config = dict(
    model='audio frame classifier',
    dataset='synthesized solo parts of chorales (CocoChorales)',
    train_examples=39062,
    time_shift_ms=50,
    n_mels=40,
    hop_length=160,
    input='log_mel',
    spec_augment=True,
    win_length=400,
    num_classes=73,
    output_stride=2,
    arch='crnn',
    norm='batchnorm',
    activation='silu',
    depths=[1, 1, 2, 1],
    kernel_size=3,
    stem='single',
    widths=[192, 288, 432, 640],
    rnn_width=192,
    rnn='gru',
    bidirectional=False,
    rnn_residual=True,
    rnn_layers=4,
    label_smoothing=0.1,
    optimizer='muon',
    muon_scale='spectral',
    lr=0.025,
    momentum=0.95,
    nesterov=True,
    orthogonalizer='newton_schulz_5',
    adamw_lr_other_params=0.0017,
    steps=1400,
    batch_size=64,
    epochs=2.3,
    lr_schedule='step',
    warmup_steps=280,
    weight_decay=0.3,
    adamw_weight_decay_other_params=0.05,
)
Rows from block 5, named by matrix and row number. Each number is 128 + 24 x the weight over its row's rms, rounded and kept within 0 to 255. All counts start at 0. Numbers have three digits each. After the name is the row's rms in percent of the matrix's.
# weight_hh_l0: GRU recurrent weights (gates r, z, n stacked) (model.rnn.0.rnn.weight_hh_l0, 576x192), inputs 0-95
weight_hh_l0.371 092:152169148132165146143083098143163107164121108152122123132146148131152110099131124104138140165111118090130131145184122127165130136106155122134126172186133144121177089143169118116154121132157114117118157145112137116103121145133127142108138130157135140098147128115168110176115134144123177073
weight_hh_l0.372 096:108092120160145123165102077154151148112149091142150132147053101147102116112114113124118150119108171105123103184163116129103171087167123141123138147117109162086086161138136139131164110153111129118113143175137132150108126093120140082132137143137112170127140128156139137137095074152139139118
weight_hh_l0.373 094:111108131125112110145163138148129126137100190115083144169116117140140149101134126136074120164109101078117114160094173123165105145130171143138119168119141083157150168112114145137124169112104138122141141147101094155150149098118141122123127098123155150114131127080140138144158141194114145082
weight_hh_l0.374 093:148117163120148120174109172152150103127112139119121122174145131160146178108118120125100152148106140120170140120117083140155119112121174209124112145154126155101165135125111136111171098082105178156141113107123120112110134136132185136176155142102134133134158123117136128145125147094142164155
weight_hh_l0.375 083:148095126154150096135138140138146112098100088154120126146161114150166147145153139156147100120103137125147113112165129111099117130131090167127137116137152127118119109130156118175115126111136118158151137161100095072118137123134089121115085144143115139125153107135089135102184122126100109106
weight_hh_l0.376 105:150105122189140130119142109085139134148133122131138093143159140129162143116133173145176139151143135076117147136150139139101145127127131162086121129141088126062130107119128158150126117109121133138146113131095117109152188089124124128140104131130145165131110145134105157142127118133110146137
weight_hh_l0.377 096:147117127087148111137145192124148134147146122119111164113179144162149121106102087144144124154102140129131123126140112112115192150115140112130133118112152132110098112080141094128129139154097154120135138104138095113090172102145139096141185154116105127086115144137149139121118194128128105127
weight_hh_l0.378 087:169143169120086093119114155138124152076116105174137126120093160146123130143136105124121097084132146105168144146116114117142131097114133149143103135129078161122151101152105155128146141145135108167175159128117173088119120118132108129176132140132118150151094132157182119159153088116102129098
weight_hh_l0.379 108:145130158153180114143171152137124140185165145142125143123151149123153133164106132113132148126131096115095118154155126160127128155090137138105140135135118148157071129147171110158137145110087132112122127152139155090091100096151164150150127127131149142127140113117133140139099136119150115127
weight_hh_l0.380 093:137157104127123167141145159156103159136120142142086187115131141132119112129109143126105166124132121119153161118071139133107191163173143137141089115128157117130164120144145088115154088130157163165143106124135092158135121143102141152166149081136103144137121204119129121158089183113118130157
weight_hh_l0.381 097:128159122126142119127154145169099152142159150140116138169092127147167130137136172124125102077104127076134120113173139120102145121118156104160151154148152158134115126176152114130137115134138114104133110153158090148122136107128128124157137095091078104170162120094122144160148122127136151141
weight_hh_l0.382 088:130115087113097173147106156149136091114123118112106151163111141143117169130128110113115134090104100117141137157120132163104146118075119141138132133142149110111149130152137117123137097088168159113090120127114148121100120165176122153112100102146112145162111162080104139077123152107140158138
weight_hh_l0.383 089:120104108134134118081098102172152107155155123138078135135103170136114151142121106144132139170114129128072156124136107130145161123105134143101137148121120130129163079101148111158162092090102147117137124112096138165100158092136115133098100134142109110105093090104185099112111123115112122102
weight_hh_l0.384 111:000154158125144146102152126132103100151116123105108115113111121123134133144148143121121136151118097109112105137078122106117134115113154145150109119131104169121124098149144132150109134127117152095116112168146153123130098115115121134114111119171144169139111119119091131168120107131135152152
weight_hh_l0.385 106:109000177151133114129150128145112137122173114118158133104131087151078112144153145121101122153111164164141145155132132118136102113132149108123121147146129130095147134148141168151107150134105134120175166140126145115144111135112157123135146109148109164130126147126116145119129141099134117138
weight_hh_l0.386 108:108133000134148108112098142166126133112129142112125144125145126151168131104135129112104126151085139130101110156140129134123080130112148156160143130130140145116118129120114115107126158119167168140115137106150111124166125103104142125126123144126173157153130117113084126114133139103126141119
weight_hh_l0.387 109:123114121000127140141154131118132149115102106102138133126119118161130143108098085110097126114082153108125151105133094126125147127156113108134133145099132131111159136148119093162163137166076134107105149102125149163117148126133117104143099126093109161119119115133116152106113131117120158115
weight_hh_l0.388 106:143113112120000154135155106133101081111116113136130119137142143139148130134141109131147132085171115089139123137128116128123122095135130143106135123136155105112116114126148137132131140134115073134095135137149151128098158143143156096113159123127130125144133159127129129167094146127162103140
weight_hh_l0.389 105:152120080132142007146135086130165146127115159103132155151112121114163147116127108145122152137104109122130151088113078158090154167126102139166110139137120129133159135109137129130138117132161133111107104153130122147107154145118133137098142147128136133123074125090075132131165136151123152102
weight_hh_l0.390 106:107098113094148139000106145150147149131141132150123129129135129093123134122160146116109142144108130096165109140128105143133151140160135138133133106146119148079138118138110105112158123125086110142113129149112096139135127122126125111136170163093149127129145151144117159148125135125169122099
weight_hh_l0.391 110:107158140146161122129000100125106161141135118129106136126106128113104125156154142134125091087140117135134106124145125118125106129113149141127144158115132116090169138119138137133129124112143086088145149110133146135118122153159099119166159149112173120130137130140085136101124129148157088113
weight_hh_l0.392 111:101104109161117124135156064138156100137129224142144126131128136151117141119112122101141098188094141168128140154117143123114086125144128152149086108135121104131173160114164121135095107142101117118105109108116168146153149141149150119167179132092076133115133144086149123101138125117176141108
weight_hh_l0.393 105:131156119135151096110127180013149160181122142121151165119128122140126146109150126153142137143112111109159116129134121134145107094125131154108108158091120106086129135144145106141114123093101122138130136143101133131133107167154119102139087142120094089125131148136127131117103119145135122137
weight_hh_l0.394 116:138127133140130114139150127129000132116126123091095129121124109105131134127126113109106141155130157111154135108181170143137169130178076122128122143142092185117139125120150103096165167122109112110121094106094134116142160149118140125127158128104122133127115124132131126096103124125124110109
weight_hh_l0.395 113:134147148141146122143141075145129000101136082129117171129150135105174120103137144132126111107120105124148153121132130145125120145170103088134084112130090151122135064129090123125110146131155140120126149133098109107137103084118121120155134134164115136135100152149137161103115144155109106124
weight_hh_l0.396 101:106103144123112105110131124115128143000157112107141119126112092120107159152118132094121114130128098115095124127143117122108141107084096141108136143114120165112128099121134137108154142110119117099131108104117121137127124130150131106183106125096124107134157135113117123158111079131141112144
weight_hh_l0.397 109:134127133130113158132132140090106138140000140102174105113123138113123120100116132148135143123139108154132130111132107126148158130116104148140171157095121145117125122115150138115132121131147135105120139108118094137156132127109103141127177098139115158133111125168103141157135130117160120142
weight_hh_l0.398 108:107125123128153142124111166133158120156128000127107129130090126136148129129072102153071108144157113133131166139143158115108161140139146139117125158107134118130165186126144141123153103137132145156138082074103109114175153139167141148132183157120120140096135142106143127100146126133128156128
weight_hh_l0.399 115:128159117142126114127120159135128138159115134000129119149155105149124132120122134121100097117122104115111147102124148111103155100132148079098135133153112131094159094160147134149116149113129113124119106137136109087137127126132138146143130143123109120125142135103152131126109148094128129103
weight_hh_l0.400 116:130141120108115113097136093135121120095148117140000132158136137148098136120137151134114177107134127161117097109154137132126127121132137139098114141146126120110125156109123139139115110120127120122131143117122135110117120109138145132141125144147105130116097101143131116140117140140131102135
weight_hh_l0.401 100:106140138153111110106130100164161127155121167157087000114109121098155111127134150128099151147150114089113088142097116137146147096172120129119135145091148131155118143142160129088143154122163148114111123130119114148129101120148098113142120143138135134136158134107129141151141135099148146153
weight_hh_l0.402 103:096151087118131132132140119140125155132130111121118132000119110127103131161123092126109165112103116185145179106148114141096133117126095105123111114111099124138115117100115155115124115113059136145134131113111162087141116131110103118132110129141113131110137152143136160157123112129113120149
weight_hh_l0.403 108:119100133110095107122119122145118132111119167127115126108000120105136152134133121118134099111123105141154136085102149124123138116116137119132129104176106115099120098106137125138105116126082143129134129116136163111153154131136160127115103094170129132106078138101087120112135127121107114097
weight_hh_l0.404 112:123137123149154153108134094138111129121168084078140119127152000050161130139095138140144128103137111126152123117142126119136101135132106108135138143118133134128141119141098148160121160136122128075111106102132130124115141119133141180118139138170145114112113087140140131153153132131152130119
weight_hh_l0.405 115:149149135056128148133145131121140104132128148160119099147140103001124131164131089115116136124134138093115152108128176104113099116126135091131129133140082153104131117127136129136134138131155125148138105187158140158153136172141115106120165128157116152117171146114086109099119131109117113136
weight_hh_l0.406 106:176126158155125128103123134122150137174107126100109122131166139082000112130136093123126102119109110113113121124114135143148114097143127152146105094156112144159128080129107163114125122115136126130175137141138118106135112101171117167154163127122116149113091112128081113112118137113142119154
weight_hh_l0.407 111:124119140149121143167153126127117137125149119112122142148146138168120000110143113118099136130072110142145135104128159100129111169142183114150151133137106104118111129122132116088150109115103122131135132112105144148130155155116138113121144145110117130119127142096133107121117143163128181111
weight_hh_l0.408 106:154138148108143126128101119129152141126084126144125128124120121133133104000110071140111153126135128105111145136149169151106158146064110159149134110128124118135122117171164154144098116119128144128143131143139128171119140141108103115148151147141121137140138138120118130118107153124152122121
weight_hh_l0.409 113:151109141110109087160099147156125170095109114111089156126128130129132137102000152116135125120157123125130117116131103118125110130144118094156114111161119180126120109162136135127139109123136119143128123137154083119130092149107123136098120119159129109145105143149145148125090111116150148132
weight_hh_l0.410 110:119124154114107108111128172169113120166130178145136148119095139125129123157132000134141143129101111153073103151149114095138122139148120113130117141158127148145121158154104120134096118142170105130110153164126109124139141145139148114108170161098142098123138118122098099128140119140140122124
weight_hh_l0.411 119:104145138148147140134131124120121148131148103163141134102113129119128120130133117000125155124127088109117136132141080147116149140156099093128139158143175139117143154096142138154120133121145109115134126103097100106109087131112121128106127148108135142135140132102120121117134146085123150115
weight_hh_l0.412 106:185146126146143166137150126126107135086127145113126130137101123118123120114152127170000110124149116144104139122159114093104153156145135136097127108104131120105159135146122156155132112119136104134154129137130142132130143119137112178131110088164140120170109121118119132135155156104134157143
weight_hh_l0.413 113:113120116125130114139141106130102156113149104119136096143143125135089131136123102126121000161131137134133125128153096163114160107129116149095115185122123100099135144151118135088140132142095157132116135104143111152157137136104167135155137134140126129152163153142132142156155131107141127111
weight_hh_l0.414 111:088106122117119123163145122097125102180150130130118102132154136111124099161158110141107120000104093148119142117135134137133143118086095141100101161150129104137121146145106101100130137098132122130131122126152102138127123121096128146135104101132126122092152097124131106118099138112127153100
weight_hh_l0.415 094:150129150169125152125127098128116109134163139114125130158149104096130144133163152132133145108000144101156100127149154155097111124098093107141154087112095089151113131120124137168102156134137158128113131135124178094121145117126122148119138156133130126150118157143109103137109142141105106114
weight_hh_l0.416 108:124100117136097101088118151121133132113093117136084155120122109117138126115151154121159104094164000125138114123120138122151141116098123159171109111128129121170092116156117100126151147146132123140141115122138138131156160147123130110108152129115107112136129137141136149145137110118117171087
weight_hh_l0.417 109:157113151138123146121111141113145130136117172142142131105160125122124111100134144123121121163120128000161128148119144149129130152130103102092156155146163115156182125152084161125148165128118120113160121139125132114141103134130149156137138117122140113109115113072144152144112150142110117097
weight_hh_l0.418 110:103105108140120150136128123134126152096132108119116115107125133151151116101115094118156120141135144126000126143096112159160160108136137140116158130077149106141127077129127154142140150084118151158135125119133156096123080146163124108157148120160103148143141122160119130145124127129167102146
weight_hh_l0.419 112:146151127124125112133109188143142084129133162145102112126144152157145119130148130119136142111114123153142000108129116160129143129119105117119070122128065126120141151141127146129133136145111166156133116126104148106149108101123144140147097110159124104141126140143148155137134130118119113115
weight_hh_l0.420 114:146134122143110108119113132093155131152145107132118109106116105115091148120142148100108124173167123125136111000158149100113107139132134137141119120106115107137131116124139104131169114112111112139122113147117132123128122135119099152097156125109146170124140148112132139101130153151167140118
weight_hh_l0.421 110:093096120133131120151133140134133133110120090137097120078132102144118125146150105127137142138143143066134118098000140115158138133126164141154124127126118139128116167130137084128105155125123123144078175139088129113110104120111097120150141111102116083155143150120112131120095167113133174087
weight_hh_l0.422 111:113101110105127143158117118137183092130107140135131117147155103156098131116148148095132147143148119124082091113144000126146130146105111120139151129156114116111144171175102148135106117107122154129115140144170126149139120107186132143158131103128127152112091152083105153140116139175104152134
weight_hh_l0.423 114:099116115160120149132136155134126127105120119145112116163111123153132134131110088146138142128136123098162137153143111000107109116109119059106124132136141140136110142118162102116103121129126149124115095128116141137161134146136123133129106126092121158136124144149150132128130128112154121122
weight_hh_l0.424 101:129168148107152087147128153145126099172139151135154117079102106182118096153171126117117156147115111115110118115127128123000104092139105181112112173134157119101129127139139135136140147147082119158133137148120140138126088127148159116134144164147140147106112150117139135116133154160144128106
weight_hh_l0.425 108:138098083117152147118083098127071134117139125137118111106110140110101104119106095140149106115096090128124115121129154161083000128117125128167144139163140110146110151083129110114153117154115127141143122104127110119143127129101161118111120134134124140149101141143126124121111167140139155155
weight_hh_l0.426 120:159128134125153146146125162146128133109123150151141107131110147166107154110135145122118148136139119120117153141183135130134103000139119143146110086125138145106126106128133146115138144119136126128145116133138105149135108111164131133130101121142127148110135111140166136128164123157132136125
weight_hh_l0.427 109:110127154141087112123151148081084129109157105125147136088137141110140133097120127134159131132117136165101138123153160122139113116000131106105114134121157157127129121140129138147102125144137144141129145117113121120154140114128127181135151129152114175118088108124111121124140149132131068126
weight_hh_l0.428 116:122103126139111105153138136155138126154130138103124118122130102162138137126141130113079109116157119152134134146101154117133109131138000150123162130118113158171119135141104149137131115140153144123116134143112130140095147128113146161121115112115140140128132146151128144119142150132128103118
weight_hh_l0.429 110:175132124103114154107159157140129138141164176129083148166086146145142116167091111120135129128130162097132094103133100135152126111081113012126091161101108167083119164100140143151119112175161162140120142136116145163141124152135114150115118179150129141155136149153099130153092127138171112120
weight_hh_l0.430 109:140155116142124144104139127167163119138124151155130173153129123105158124134134139144112118143115148161106156096100151153178140119108099097000086159093091126147123108129135122121124135108132148101127109130141109121137111091111094142127155166147164114107133108116120118127119154149103162141
weight_hh_l0.431 109:151137116132126124112099075087180153118107132117119135098138180115170117161124117130163122117172126092105124089154130115142113115107090148124000134165116134087088127139071136138124119120117139096129122112137135148125155175143103128126141168119165119125149111142127113121132158142155124149
weight_hh_l0.432 112:119106112155093127112128147142159131123147136124127128115093108136101135122116109095130159119120123086170145129136142123139136141131128126121108000090101153121125139087155147142144142091120161123137130156144150116164190130123126099107093124161130123125191120141140125117140149145134131111
weight_hh_l0.433 102:176101138141104119136099137146133129124102109146155140123130119156110178070122168110142087114146107104115132118176162113057127147140127114139112111044110142143116075148118110128112140106162142110108169156106098134141140127137142159149115126171122119129147144098131137102118122144132137167
weight_hh_l0.434 110:097125121128137141129150129128141114144110063124111145137125156167122142120150149165102156161137066106159143121148113127091129149142123065090134141142011118168172112131136104120163100132139146084123125093116117111107121162110123128104120118119130150147134144144104126148103174082128155145
weight_hh_l0.435 111:150100145095119111136133100139131120146129113121134107125161129136157139104159127076114156103129193137076158137184090094099123117143119113110120141119129000145151111126133147118109136130137098102116136114124140124171089114152171139136130149135122145116145125159099136139115131145130105178
weight_hh_l0.436 116:139141168159121115151076128136107135121098122102091135134153156115123145150152088104115130111102098156106115113126177137144189132119112135120141104153155114000107097118123147124104144165123128118131144126104153127136145105136131133107070142132138120152112145154143125146106113147088153123
weight_hh_l0.437 104:136118083118128118162131092119126159177105127144128132160112126108136119101110106143112122132125073167124155169106142122139152149145146095130092123127100101129000150140151154109144093100087102125127102123129099076127137136116137154134143110117118141138140149111123153111143147124151135107
weight_hh_l0.438 099:149092086144140111113126175133130104149120188106152133118122129083111133106065137114105160194093133143130149146131178163114161122129091170158110155098164142092126064128143137143147117168132130125136129122158126107082147128162118131162126085099157133135119144162134113150123095154155168118
weight_hh_l0.439 113:121140166137114108113133140132131116120147156158079108108128141104153097130100175089096151137127128136115137109110129140131118133146147114107143119090126122108122179000107102125104146137102118155130126146128110141132139134126099126144108152141111119160164114111166130132134168150124114111
weight_hh_l0.440 118:122139088137154120131127141099098131116126149148125145102119118137161148132122085153145124136145133095116123124137134144151113123149143159128099116114139100142143144144000128170130124135174109135137115126124136117145123092118098141127111143133095117117165120148149137140136124120111122118
weight_hh_l0.441 116:136137126141122153117119126093117126115134160116149127093124119124108141134144101126127119138110140140100140092131131135090096124139112130131136134156120148106132140164155000167142115131166130135191122126119135096142125137115112148158096119155154117137147162123116142135145125134113128114
weight_hh_l0.442 106:121114128126127161112141145169112124142132144103147138099093121132121140128143143117137142155131121119118125145143130140158144139103132128100142120136109123095137110149136124000101105132127087100130123145099122112086161113107105145128125123131117126157105110140137134114123121127132106141
weight_hh_l0.443 115:130121134148166107135099150161121143129141107128138084094157154137154107136119124139120134143133112092138145134134128124101138112176133124128115133116111125142135103158136126145000124155115167154112132107109144128112128117152155119129108095158130117112148147104135107142132134116089122126
weight_hh_l0.444 113:172128135109116117083101080136146127132155090139129136116145086125132119125108141135127131133113093132129152124123129125121110133157128117124112101139083108105141108156149120153124000158129126134111137110160174118161109123143117111145136162113130122143114118117135114142090133098147131126
weight_hh_l0.445 115:126143141105136101093150110108107124138136125148141138126147136109085141113110130108135110134155145161084085104137149118142105137113131125159144141152127127136099136094119147121121093000124126118140137136138112128170129127146131095117148126139121143115146144130155133124140125104137140096
weight_hh_l0.446 104:176146170142140148118127108143138109096136160141107139086128136141118160140116148167149124075088147121111121141134125129120132150122141124118087169122128145155117117153131142138102149153000123126152130109135121109140122116146146130148173123144101113144106078120094142134119146142147112115
weight_hh_l0.447 113:141078132152147141126169104136134125123096137121128114153108105120094118137093119142168133100136107160095149138129140135127179081122117163127126131102109147143157122148111138152131127112125000145099105096140122101147119112135137124118145110119120124104139133107144126130105173128148130120
weight_hh_l0.448 116:117125101152172130114133130116098124125125141094150078106139126157149145180138126112111135096119157153080122155079125093146131115162147133152136122110107132122146120118153129123129113126150110000138116122146107132122124148112142110096149122141141115125113130104127145113107163168131119136
weight_hh_l0.449 112:151170120129096135151159150104141113104140099102143127111133107122120136144159168137113126099136116143097100104155144118151108141155123125131131111160119130130152119126136106132118165124115151133000126111125157121138111111143088154119128088119105126109120102135091147114139125157119110105
weight_hh_l0.450 103:134137107106085105108132152144109158114106119180139145146113094172099114088092131126132134151142136120119128151175146129137118100200115123145115147124122103115115126146094122104128143180163132120142000140107127122144107143136136134116119094149129123112109131162113152156126144141150126139
weight_hh_l0.451 107:137123111110181147116145099140145119157144132129122146166158104134078124121130101108113093123085128137113061091115136129121112091119134126146132151117091120142169104132106137146117137143134119146115146000108143135122110147121118081105153087147148182155123141089135131111146118111131122147
weight_hh_l0.452 112:151143129120133106103120109122157073101125078162131126119126108111126098125130139111120113112127113115141113126113102124170129122115114098125148115128129149125101136161143134115125109110143097113140127154000139112074125088155100126080139108149144152121137132129111161090120094103147154157
weight_hh_l0.453 116:113121121134106132120134125143095112112097131151140114122136135098114120126105124109127128076125141144149096123141144099136116115149139139107132132087068095139161136127111143133143136153130107135147160141132000144091106132172153109120102100108126124140146114092141103139148095090115129140
weight_hh_l0.454 103:107129114111135105132157078126101148148123119128129127153124119145092104135125141150117127141125133105135095146133120155125146132106144154123155147127150145165103099095119113122172112108091129116155139125103125000126175129151145139163121140137105157121123160106107118119131160116129097102
weight_hh_l0.455 103:110117105132119134112155155103131110156155182153130128148132104171170137118128109130112148120146146107153122134130104125133138139124145165134144090100111174139145140078097130149143098108127143140147144109091102136000118154131151146119136122109100127112122145113111137115139162117125113148
weight_hh_l0.456 100:165120104098159127088150129070106129151146139142127118162101112156138128164139135127148143095124134119106128128137120130112113145094150152118145136102092143134105136128155129129123101111121133139140113144126131133086000126124134118175193125112143114159131146119134143150116161145140165120
weight_hh_l0.457 112:133144149134129105098108129130133136152122155128160153159134142122112132111117131148175093105130124159117132130100108116119131134157120107121131122131124129113144120112116150120136133142115141085142104100139120125129088000119115140130110118139137134113148124135128133119127183136120131140
weight_hh_l0.458 114:104140123149114096113135109104114122120139131139153120129125119133167107108131101111133115150120143145092138133169109120141129072113146132133148116115119118140129107134093127122064138150121125147148157109125172108133107113000109122141157127117102125102100123155075120088161118140112182122
weight_hh_l0.459 124:153156147160122115138130151146109145102132125123126107121152130114127130132109105112170142137126113118136155118112116120141114121115101141078124086148126130124087133119118130116083134124135142167124137104129103121143114154130000103133117123139148127083147146112085136122101124094108103133
weight_hh_l0.460 104:133097139122107110128129172086138101111145116111094129148103150122122175136141159158136108149100111140110150113115142097119118177108100118126122164128131128132125102118113122142132140103152117147129154116123088151122152110114130000140135141144112141139096112133133152121139132129130181086
weight_hh_l0.461 105:142126137123170071111173167094105118153143133114126116098156118120152121120134154099112172124079141132151129131101158129149121153140139197128108087104131117116167124108144148126146146122133128124132142118106072114138117162154162128000141108105121131125129093123122148139123135102123143108
weight_hh_l0.462 106:097115152106144163125143115112158076140144178105138167140129130144115143128117125133076125117117136111108138125122130136162147147113143147137137131134130138117124130139162119142108102135132118134111131133102123141169152137144140119137000136136161143139140129122092129119107124126127195138
weight_hh_l0.463 101:162149146132147128128145136170122099119083131151124165171113108116135109127143128169133124097104142081152121124117111115107130114161115138141140133119122125121125101114156119155114142124162150129144114138151136134106119159115115131062137000133125153132131157111128154140164148149135122132
weight_hh_l0.464 109:122136132098135087179108147118156102126130135111089094106147123081134131141110135117099132170150138067138157142124160117145157160137113142115125122123117089142134104137117140147146157149146158121112137106170097125104137125147136130107146133000133138131126149141134061111135123131124140133
weight_hh_l0.465 108:144143110161111135098128124133138133150107121121126149133107167126142146122137121114141169102117183109138145139098117149138115136154139120153114133122113118127121106114107141105142110119136126137161075155113144119151112128147136121134106133119000114122164178091113112122129121156132153101
weight_hh_l0.466 113:091102114109168133146133086130159131170116154112125139146157129160123146168144129126119163123109102108164129136134128149149159141136099164161110094106125137102138164137104114161156121115134148146128154123105110132166120121133123104181179115131149000173131123163122133118154193143132156133
weight_hh_l0.467 106:136124127136165132079113076125092153101113138106120140134147107126122134143137130094120118127115154104141119095122081143131142106142130143083127131109132112127098090131162170123162113146151144142126107146116105120115124131134184111120105169091117182000134104159152152123120157147133118155
weight_hh_l0.468 111:096111100115130152119119106147133099146110160125075132164114129141134119112096104124152091149108132123118147145123124130139119091089120156158122138139135104138152118112142110140126162107136122116132128117099135139145135162145100120114159103120126147142000154133127123153137146170149159117
weight_hh_l0.469 118:106152120132139106150148108085093127122133153146137103107118118107100098105147121087135133144130151113081159115114147123139151130133106121133148129122102111145119164127125114129100149138112141132134127086137123139130176142146157166147128133121081127126106000140129158145088129147138127122
weight_hh_l0.470 108:174117110107128117121159123164125149149118115116168144121097153096123112164143146139162112115175122108132086140160153130143134129141104119097117098140105094136099125092149153151091120150113119116120160137131183123132132112111161141154146106146131172102111116000113129136127127141156136176
weight_hh_l0.471 105:120141156164092104130102131105096116125107100142133163186109133111114090120143126108132117138081156121140151158142120124146138110142115129124118095128122137102131146159107136134174124137142134134127128121115108089127120168098118155155145114100158131122110141123000105144156118156155106158
weight_hh_l0.472 102:108104119123136130100130147143170107126130147108161164103081100124116122129128164100157147151138134127105137134112117170143119105125136145080130166140123136110116105102110143126129118114070141144100092143118127166139137141118150130088128111125094112181114124159127000165143143147127134109
weight_hh_l0.473 113:109114118142135115115102103118145121123132142128152153114123157103086170129141121141134136105178154133099127120175139120112113118134115110140093127145136148147102155152128162137124137152127133139122080140126103125117123119109132136136094143112138113138150131158126122000132127109131113144
weight_hh_l0.474 109:117136119159146078125107135111102083144116114125135149130091154115135142095130147156105106119136175145131123152118109129088122113142099122158164142113113127160141136109122110142131151114136136129148118156113137129146137119158093131131109109158097145104149111112128098127000102140116145134
weight_hh_l0.475 116:115131092106125083146140101112124174095139128101148135132120118149097122101126134130118134086122120096149150120142112114115123123117073156113124103118123135121115136107115126145124083120107127133152111130106114127140113140092106125090142145119094133109117142129130094122179000118165128147
weight_hh_l0.476 116:146156120126116129156153148130142150132111115141127107154121113092126142127146100118093113142156146098116120134172102103128146099148119114103141161105112140103141150123108130151119148109122095134157118138121168136146162094135110151155128093100138085123098103150111117144098144000132137132
weight_hh_l0.477 113:146153142158134102130131153139103118127178161143152123128144163137114139132115148118146108115132095135124117128115108153143117126141106136131174154124099133108137184135136151135152140116099102119113117142128103149139139176151086120158131158136136162154159170186119120142109181138000125162
weight_hh_l0.478 111:155132085099158108164144141119145137161137117098122128124110119118105148117138139135148145113116118112121125121086122183148121153177122130102178106152117151138153072118143103122114169133132134148127124127162136138139128124115164131158174113130142099141139156160153120125172113136166000131
weight_hh_l0.479 114:143152107119127130156120155118123131113123120147158153138130157120134139147137135142139103114136102144127123119116152118121151106139168112112145126094137142133160113145148119146129140108136132116140123125121127097109094110160149142138135124149171151136101109134126127111130155154140108000
weight_hh_l0.480 108:158146143122116126124093075157119160138153132094143159130133147115105125113140118154127143121098171102146161092106118110159133100111106125122130144099118124128123132113126091166136126142127103148091162084154144098131116096158126119078140136160132103125131133134104130151110109152129149129
weight_hh_l0.481 104:155115125153138148134143158134175097172111106137167113112087094072183127079139163079147104138167126177144142123155149146126115118151130133143133107137130142114125147160126128117092161131140099110171139109114125140112127134131146117164101140132156103154127119112107139103136114130125114151
weight_hh_l0.482 112:123168117116132116144090076186148159115102145118130117136132128128148122121121151150126088157099111135130141162137133099124153124126156129123134112150142112123149143146109123125138126118099107116151112154135137111113087130137139134124107102130110114108135112109113107098148090129111131142
weight_hh_l0.483 111:127168116153136125147124169146133142116116160132121142149120101122152133153128116153138138140138146155109160115115085119162165146136109153155164140127131136125122133123134142128135113115098145147083131098117124128097125160099137156159096156123144136143124134126136129128131176136173099122
weight_hh_l0.484 111:155115140120137144113117111130084146118113122157126122130173093173115101178156131109122096125136126110123097107120130135145132129156136098134155101126126121134071110149167107107165126138108140146141167143128113123120131141142131159145125140173115115113146094145146154145130129148144112153
weight_hh_l0.485 110:139127127132142133114139137129131134138148143131165113155105129125162092137100144089158111122129113132133120129135084100140147128131106106158135125130104138135162126110158145116141082158144153136122103112138092073165111138133131123106116115095142110146103130133095106125087124123130103141
weight_hh_l0.486 107:136122170125100110117172119151123142141109149152148113116111154117142124111174157137160114114131116128110136156150113107125153111152132120159113128139139136144097110140117101123155124103137104091133116112143103106105139124140113143133154155144126194100129091188124114151117119129114172148
weight_hh_l0.487 108:100114131122143110140148131143112128106139121124125154127120142125133140129125118131119096141159127144135086122132165133135107122137147100094130127141113123128132150146150104080134104141133124117096120161132098138069141141126134148111152106122110135129099143152096132135128124146147140155
weight_hh_l0.488 110:152136115128110137099140120142144143114107111135155107136150147130133089148148152124116131127128162131100110133128181166125127143106130119143161119152100119145133124157127151166159099161150122140114087129152103112122114119127136149160129128128135127121149110152134111150139112102117109174
weight_hh_l0.489 115:118134104133145148141142125143154113103124113134109108114077108089104161153151144141140131115104117146122145115121120156115136131112123104118140151105121118135155164112141126097118118169160124123131090115089145120110141157110143093149157132127106168135137098141130130145121150170149151162
weight_hh_l0.490 107:138108149113149142113098090127126139102118105145148125107140138153121124098099125089133094104146119111095144133106116129096106123165103119126116119125107180129086116132163179132137109123119123164129151113127103087124122122099114138124128086121132138139138146132112153125140148150096131115
weight_hh_l0.491 107:094137115144107102156127160092114106123146121113105134144145167130163132107097153124134101110108148119136120123148149122162138085131086106135151124149140103133130118134139131175124126130105095152115158144148152145133119122178153152107172119099119100099121125141115120129152131115106141113
weight_hh_l0.492 108:093091148111149106137133143130139138099113139118108157143111157109097117127152099145098133150179096167135085111075116109148101140127079141181122098098155071114163154128147123098142116137138128094131116122128116109138120103137117148136170142115097106128108116125138110108124103135101139163
weight_hh_l0.493 111:132096136135106141125153113123096119129172165117114149104131111167134141106115153133102084140139113129142119096107080148090133139110129121085153118162148130141116105109097132140127140099128111147114165148138116154140113158134111102139114102149097170082120133151066118095147114131138178095
weight_hh_l0.494 112:125112108123147144122152098130166137156081103108101111139130167135120121136135134148151141109126156114180116135140103117144147147106136157119094146107146138125170122144145120146115167131117157117120133142139115135147117092103125104126101146161112185158140106132139092155106142088158084097
weight_hh_l0.495 112:165122119143121114123134117138128142112124152166163136149121110116120123122144122141134118119092140135105159118150138093122136164118130141165134124125136119097152137109123163136112091152120144155099146135098142124105113098130112115135088141144165132134141124150141110128140150160119149129
weight_hh_l0.496 101:132132114122173136118181150153130109169101096130114135156123135097121101121118095104108126121104150101148161134139162118115114089114115125120128147157120086086137114158115085171148128120112117142088138160140119129090179154150128129133129134135153132150147112086134149112149142129141116131
weight_hh_l0.497 108:113164136142113150130109127130143142110148154137166129112136159142103107145131085114078157126125120129100119158084150123106109134108129147129122149138110094121175110172123111145128074167077150133192095130147145132151148155131133116134160117100148162123132094152097118123116127149139131146
weight_hh_l0.498 107:131132127126141125141091119153144154131131115142139129149157110139148147092141122091136104139117125121161112109144145122155149125117146120107129162141107118128117102124133111150136151092147134113110132142131120110143123121096103133088133143111117092127101080162141091144172143142093155132
weight_hh_l0.499 105:168089113157140151123156113137137134133145112115117179154114117138115132151096135137118132118100115107138136134128117110124113149105120115103113156088120150156116103121156088090099171160146119126129152134143141128148146135138128169190129135111153096148107155165093139123129164124113153115
weight_hh_l0.500 108:139110129140155152136149158102140133157172130130138083116146178151131153153108138149153153158144132127150166100143132119113186133114143144144159145095147143111121137113141137126169115135141156165143114134100172135148144112168133136132157149136116127124114145132078148127111100138142153152
weight_hh_l0.501 112:149124139130117129128122125113123123123118134140126170083125172135162111152102126119146099141123078093132106126149110134147088101137115131158140161112136153115123153100183113121125126122153092165108155118129137117121135095145147112130132071147149116133135142111129113143131131114144134115
weight_hh_l0.502 114:153104169139111141114129107137116100131106084135162116138120143113160153124141152148143124118118105119153117100130107143149142132135119106137093129134158108128104145124114120138095111113184124139126126118139114104111113106135136147108147134115150144174121112102121121144123134120124159116
weight_hh_l0.503 109:113143133092121106130142132143112134130117138140143127143131110118171117108144102141107126114123143108130114113157143126119118133109155132113124107114131169135144135153098133120133159159132094131114113139133118116133169116135152119129136129105150114113137142138144124121151157139116132148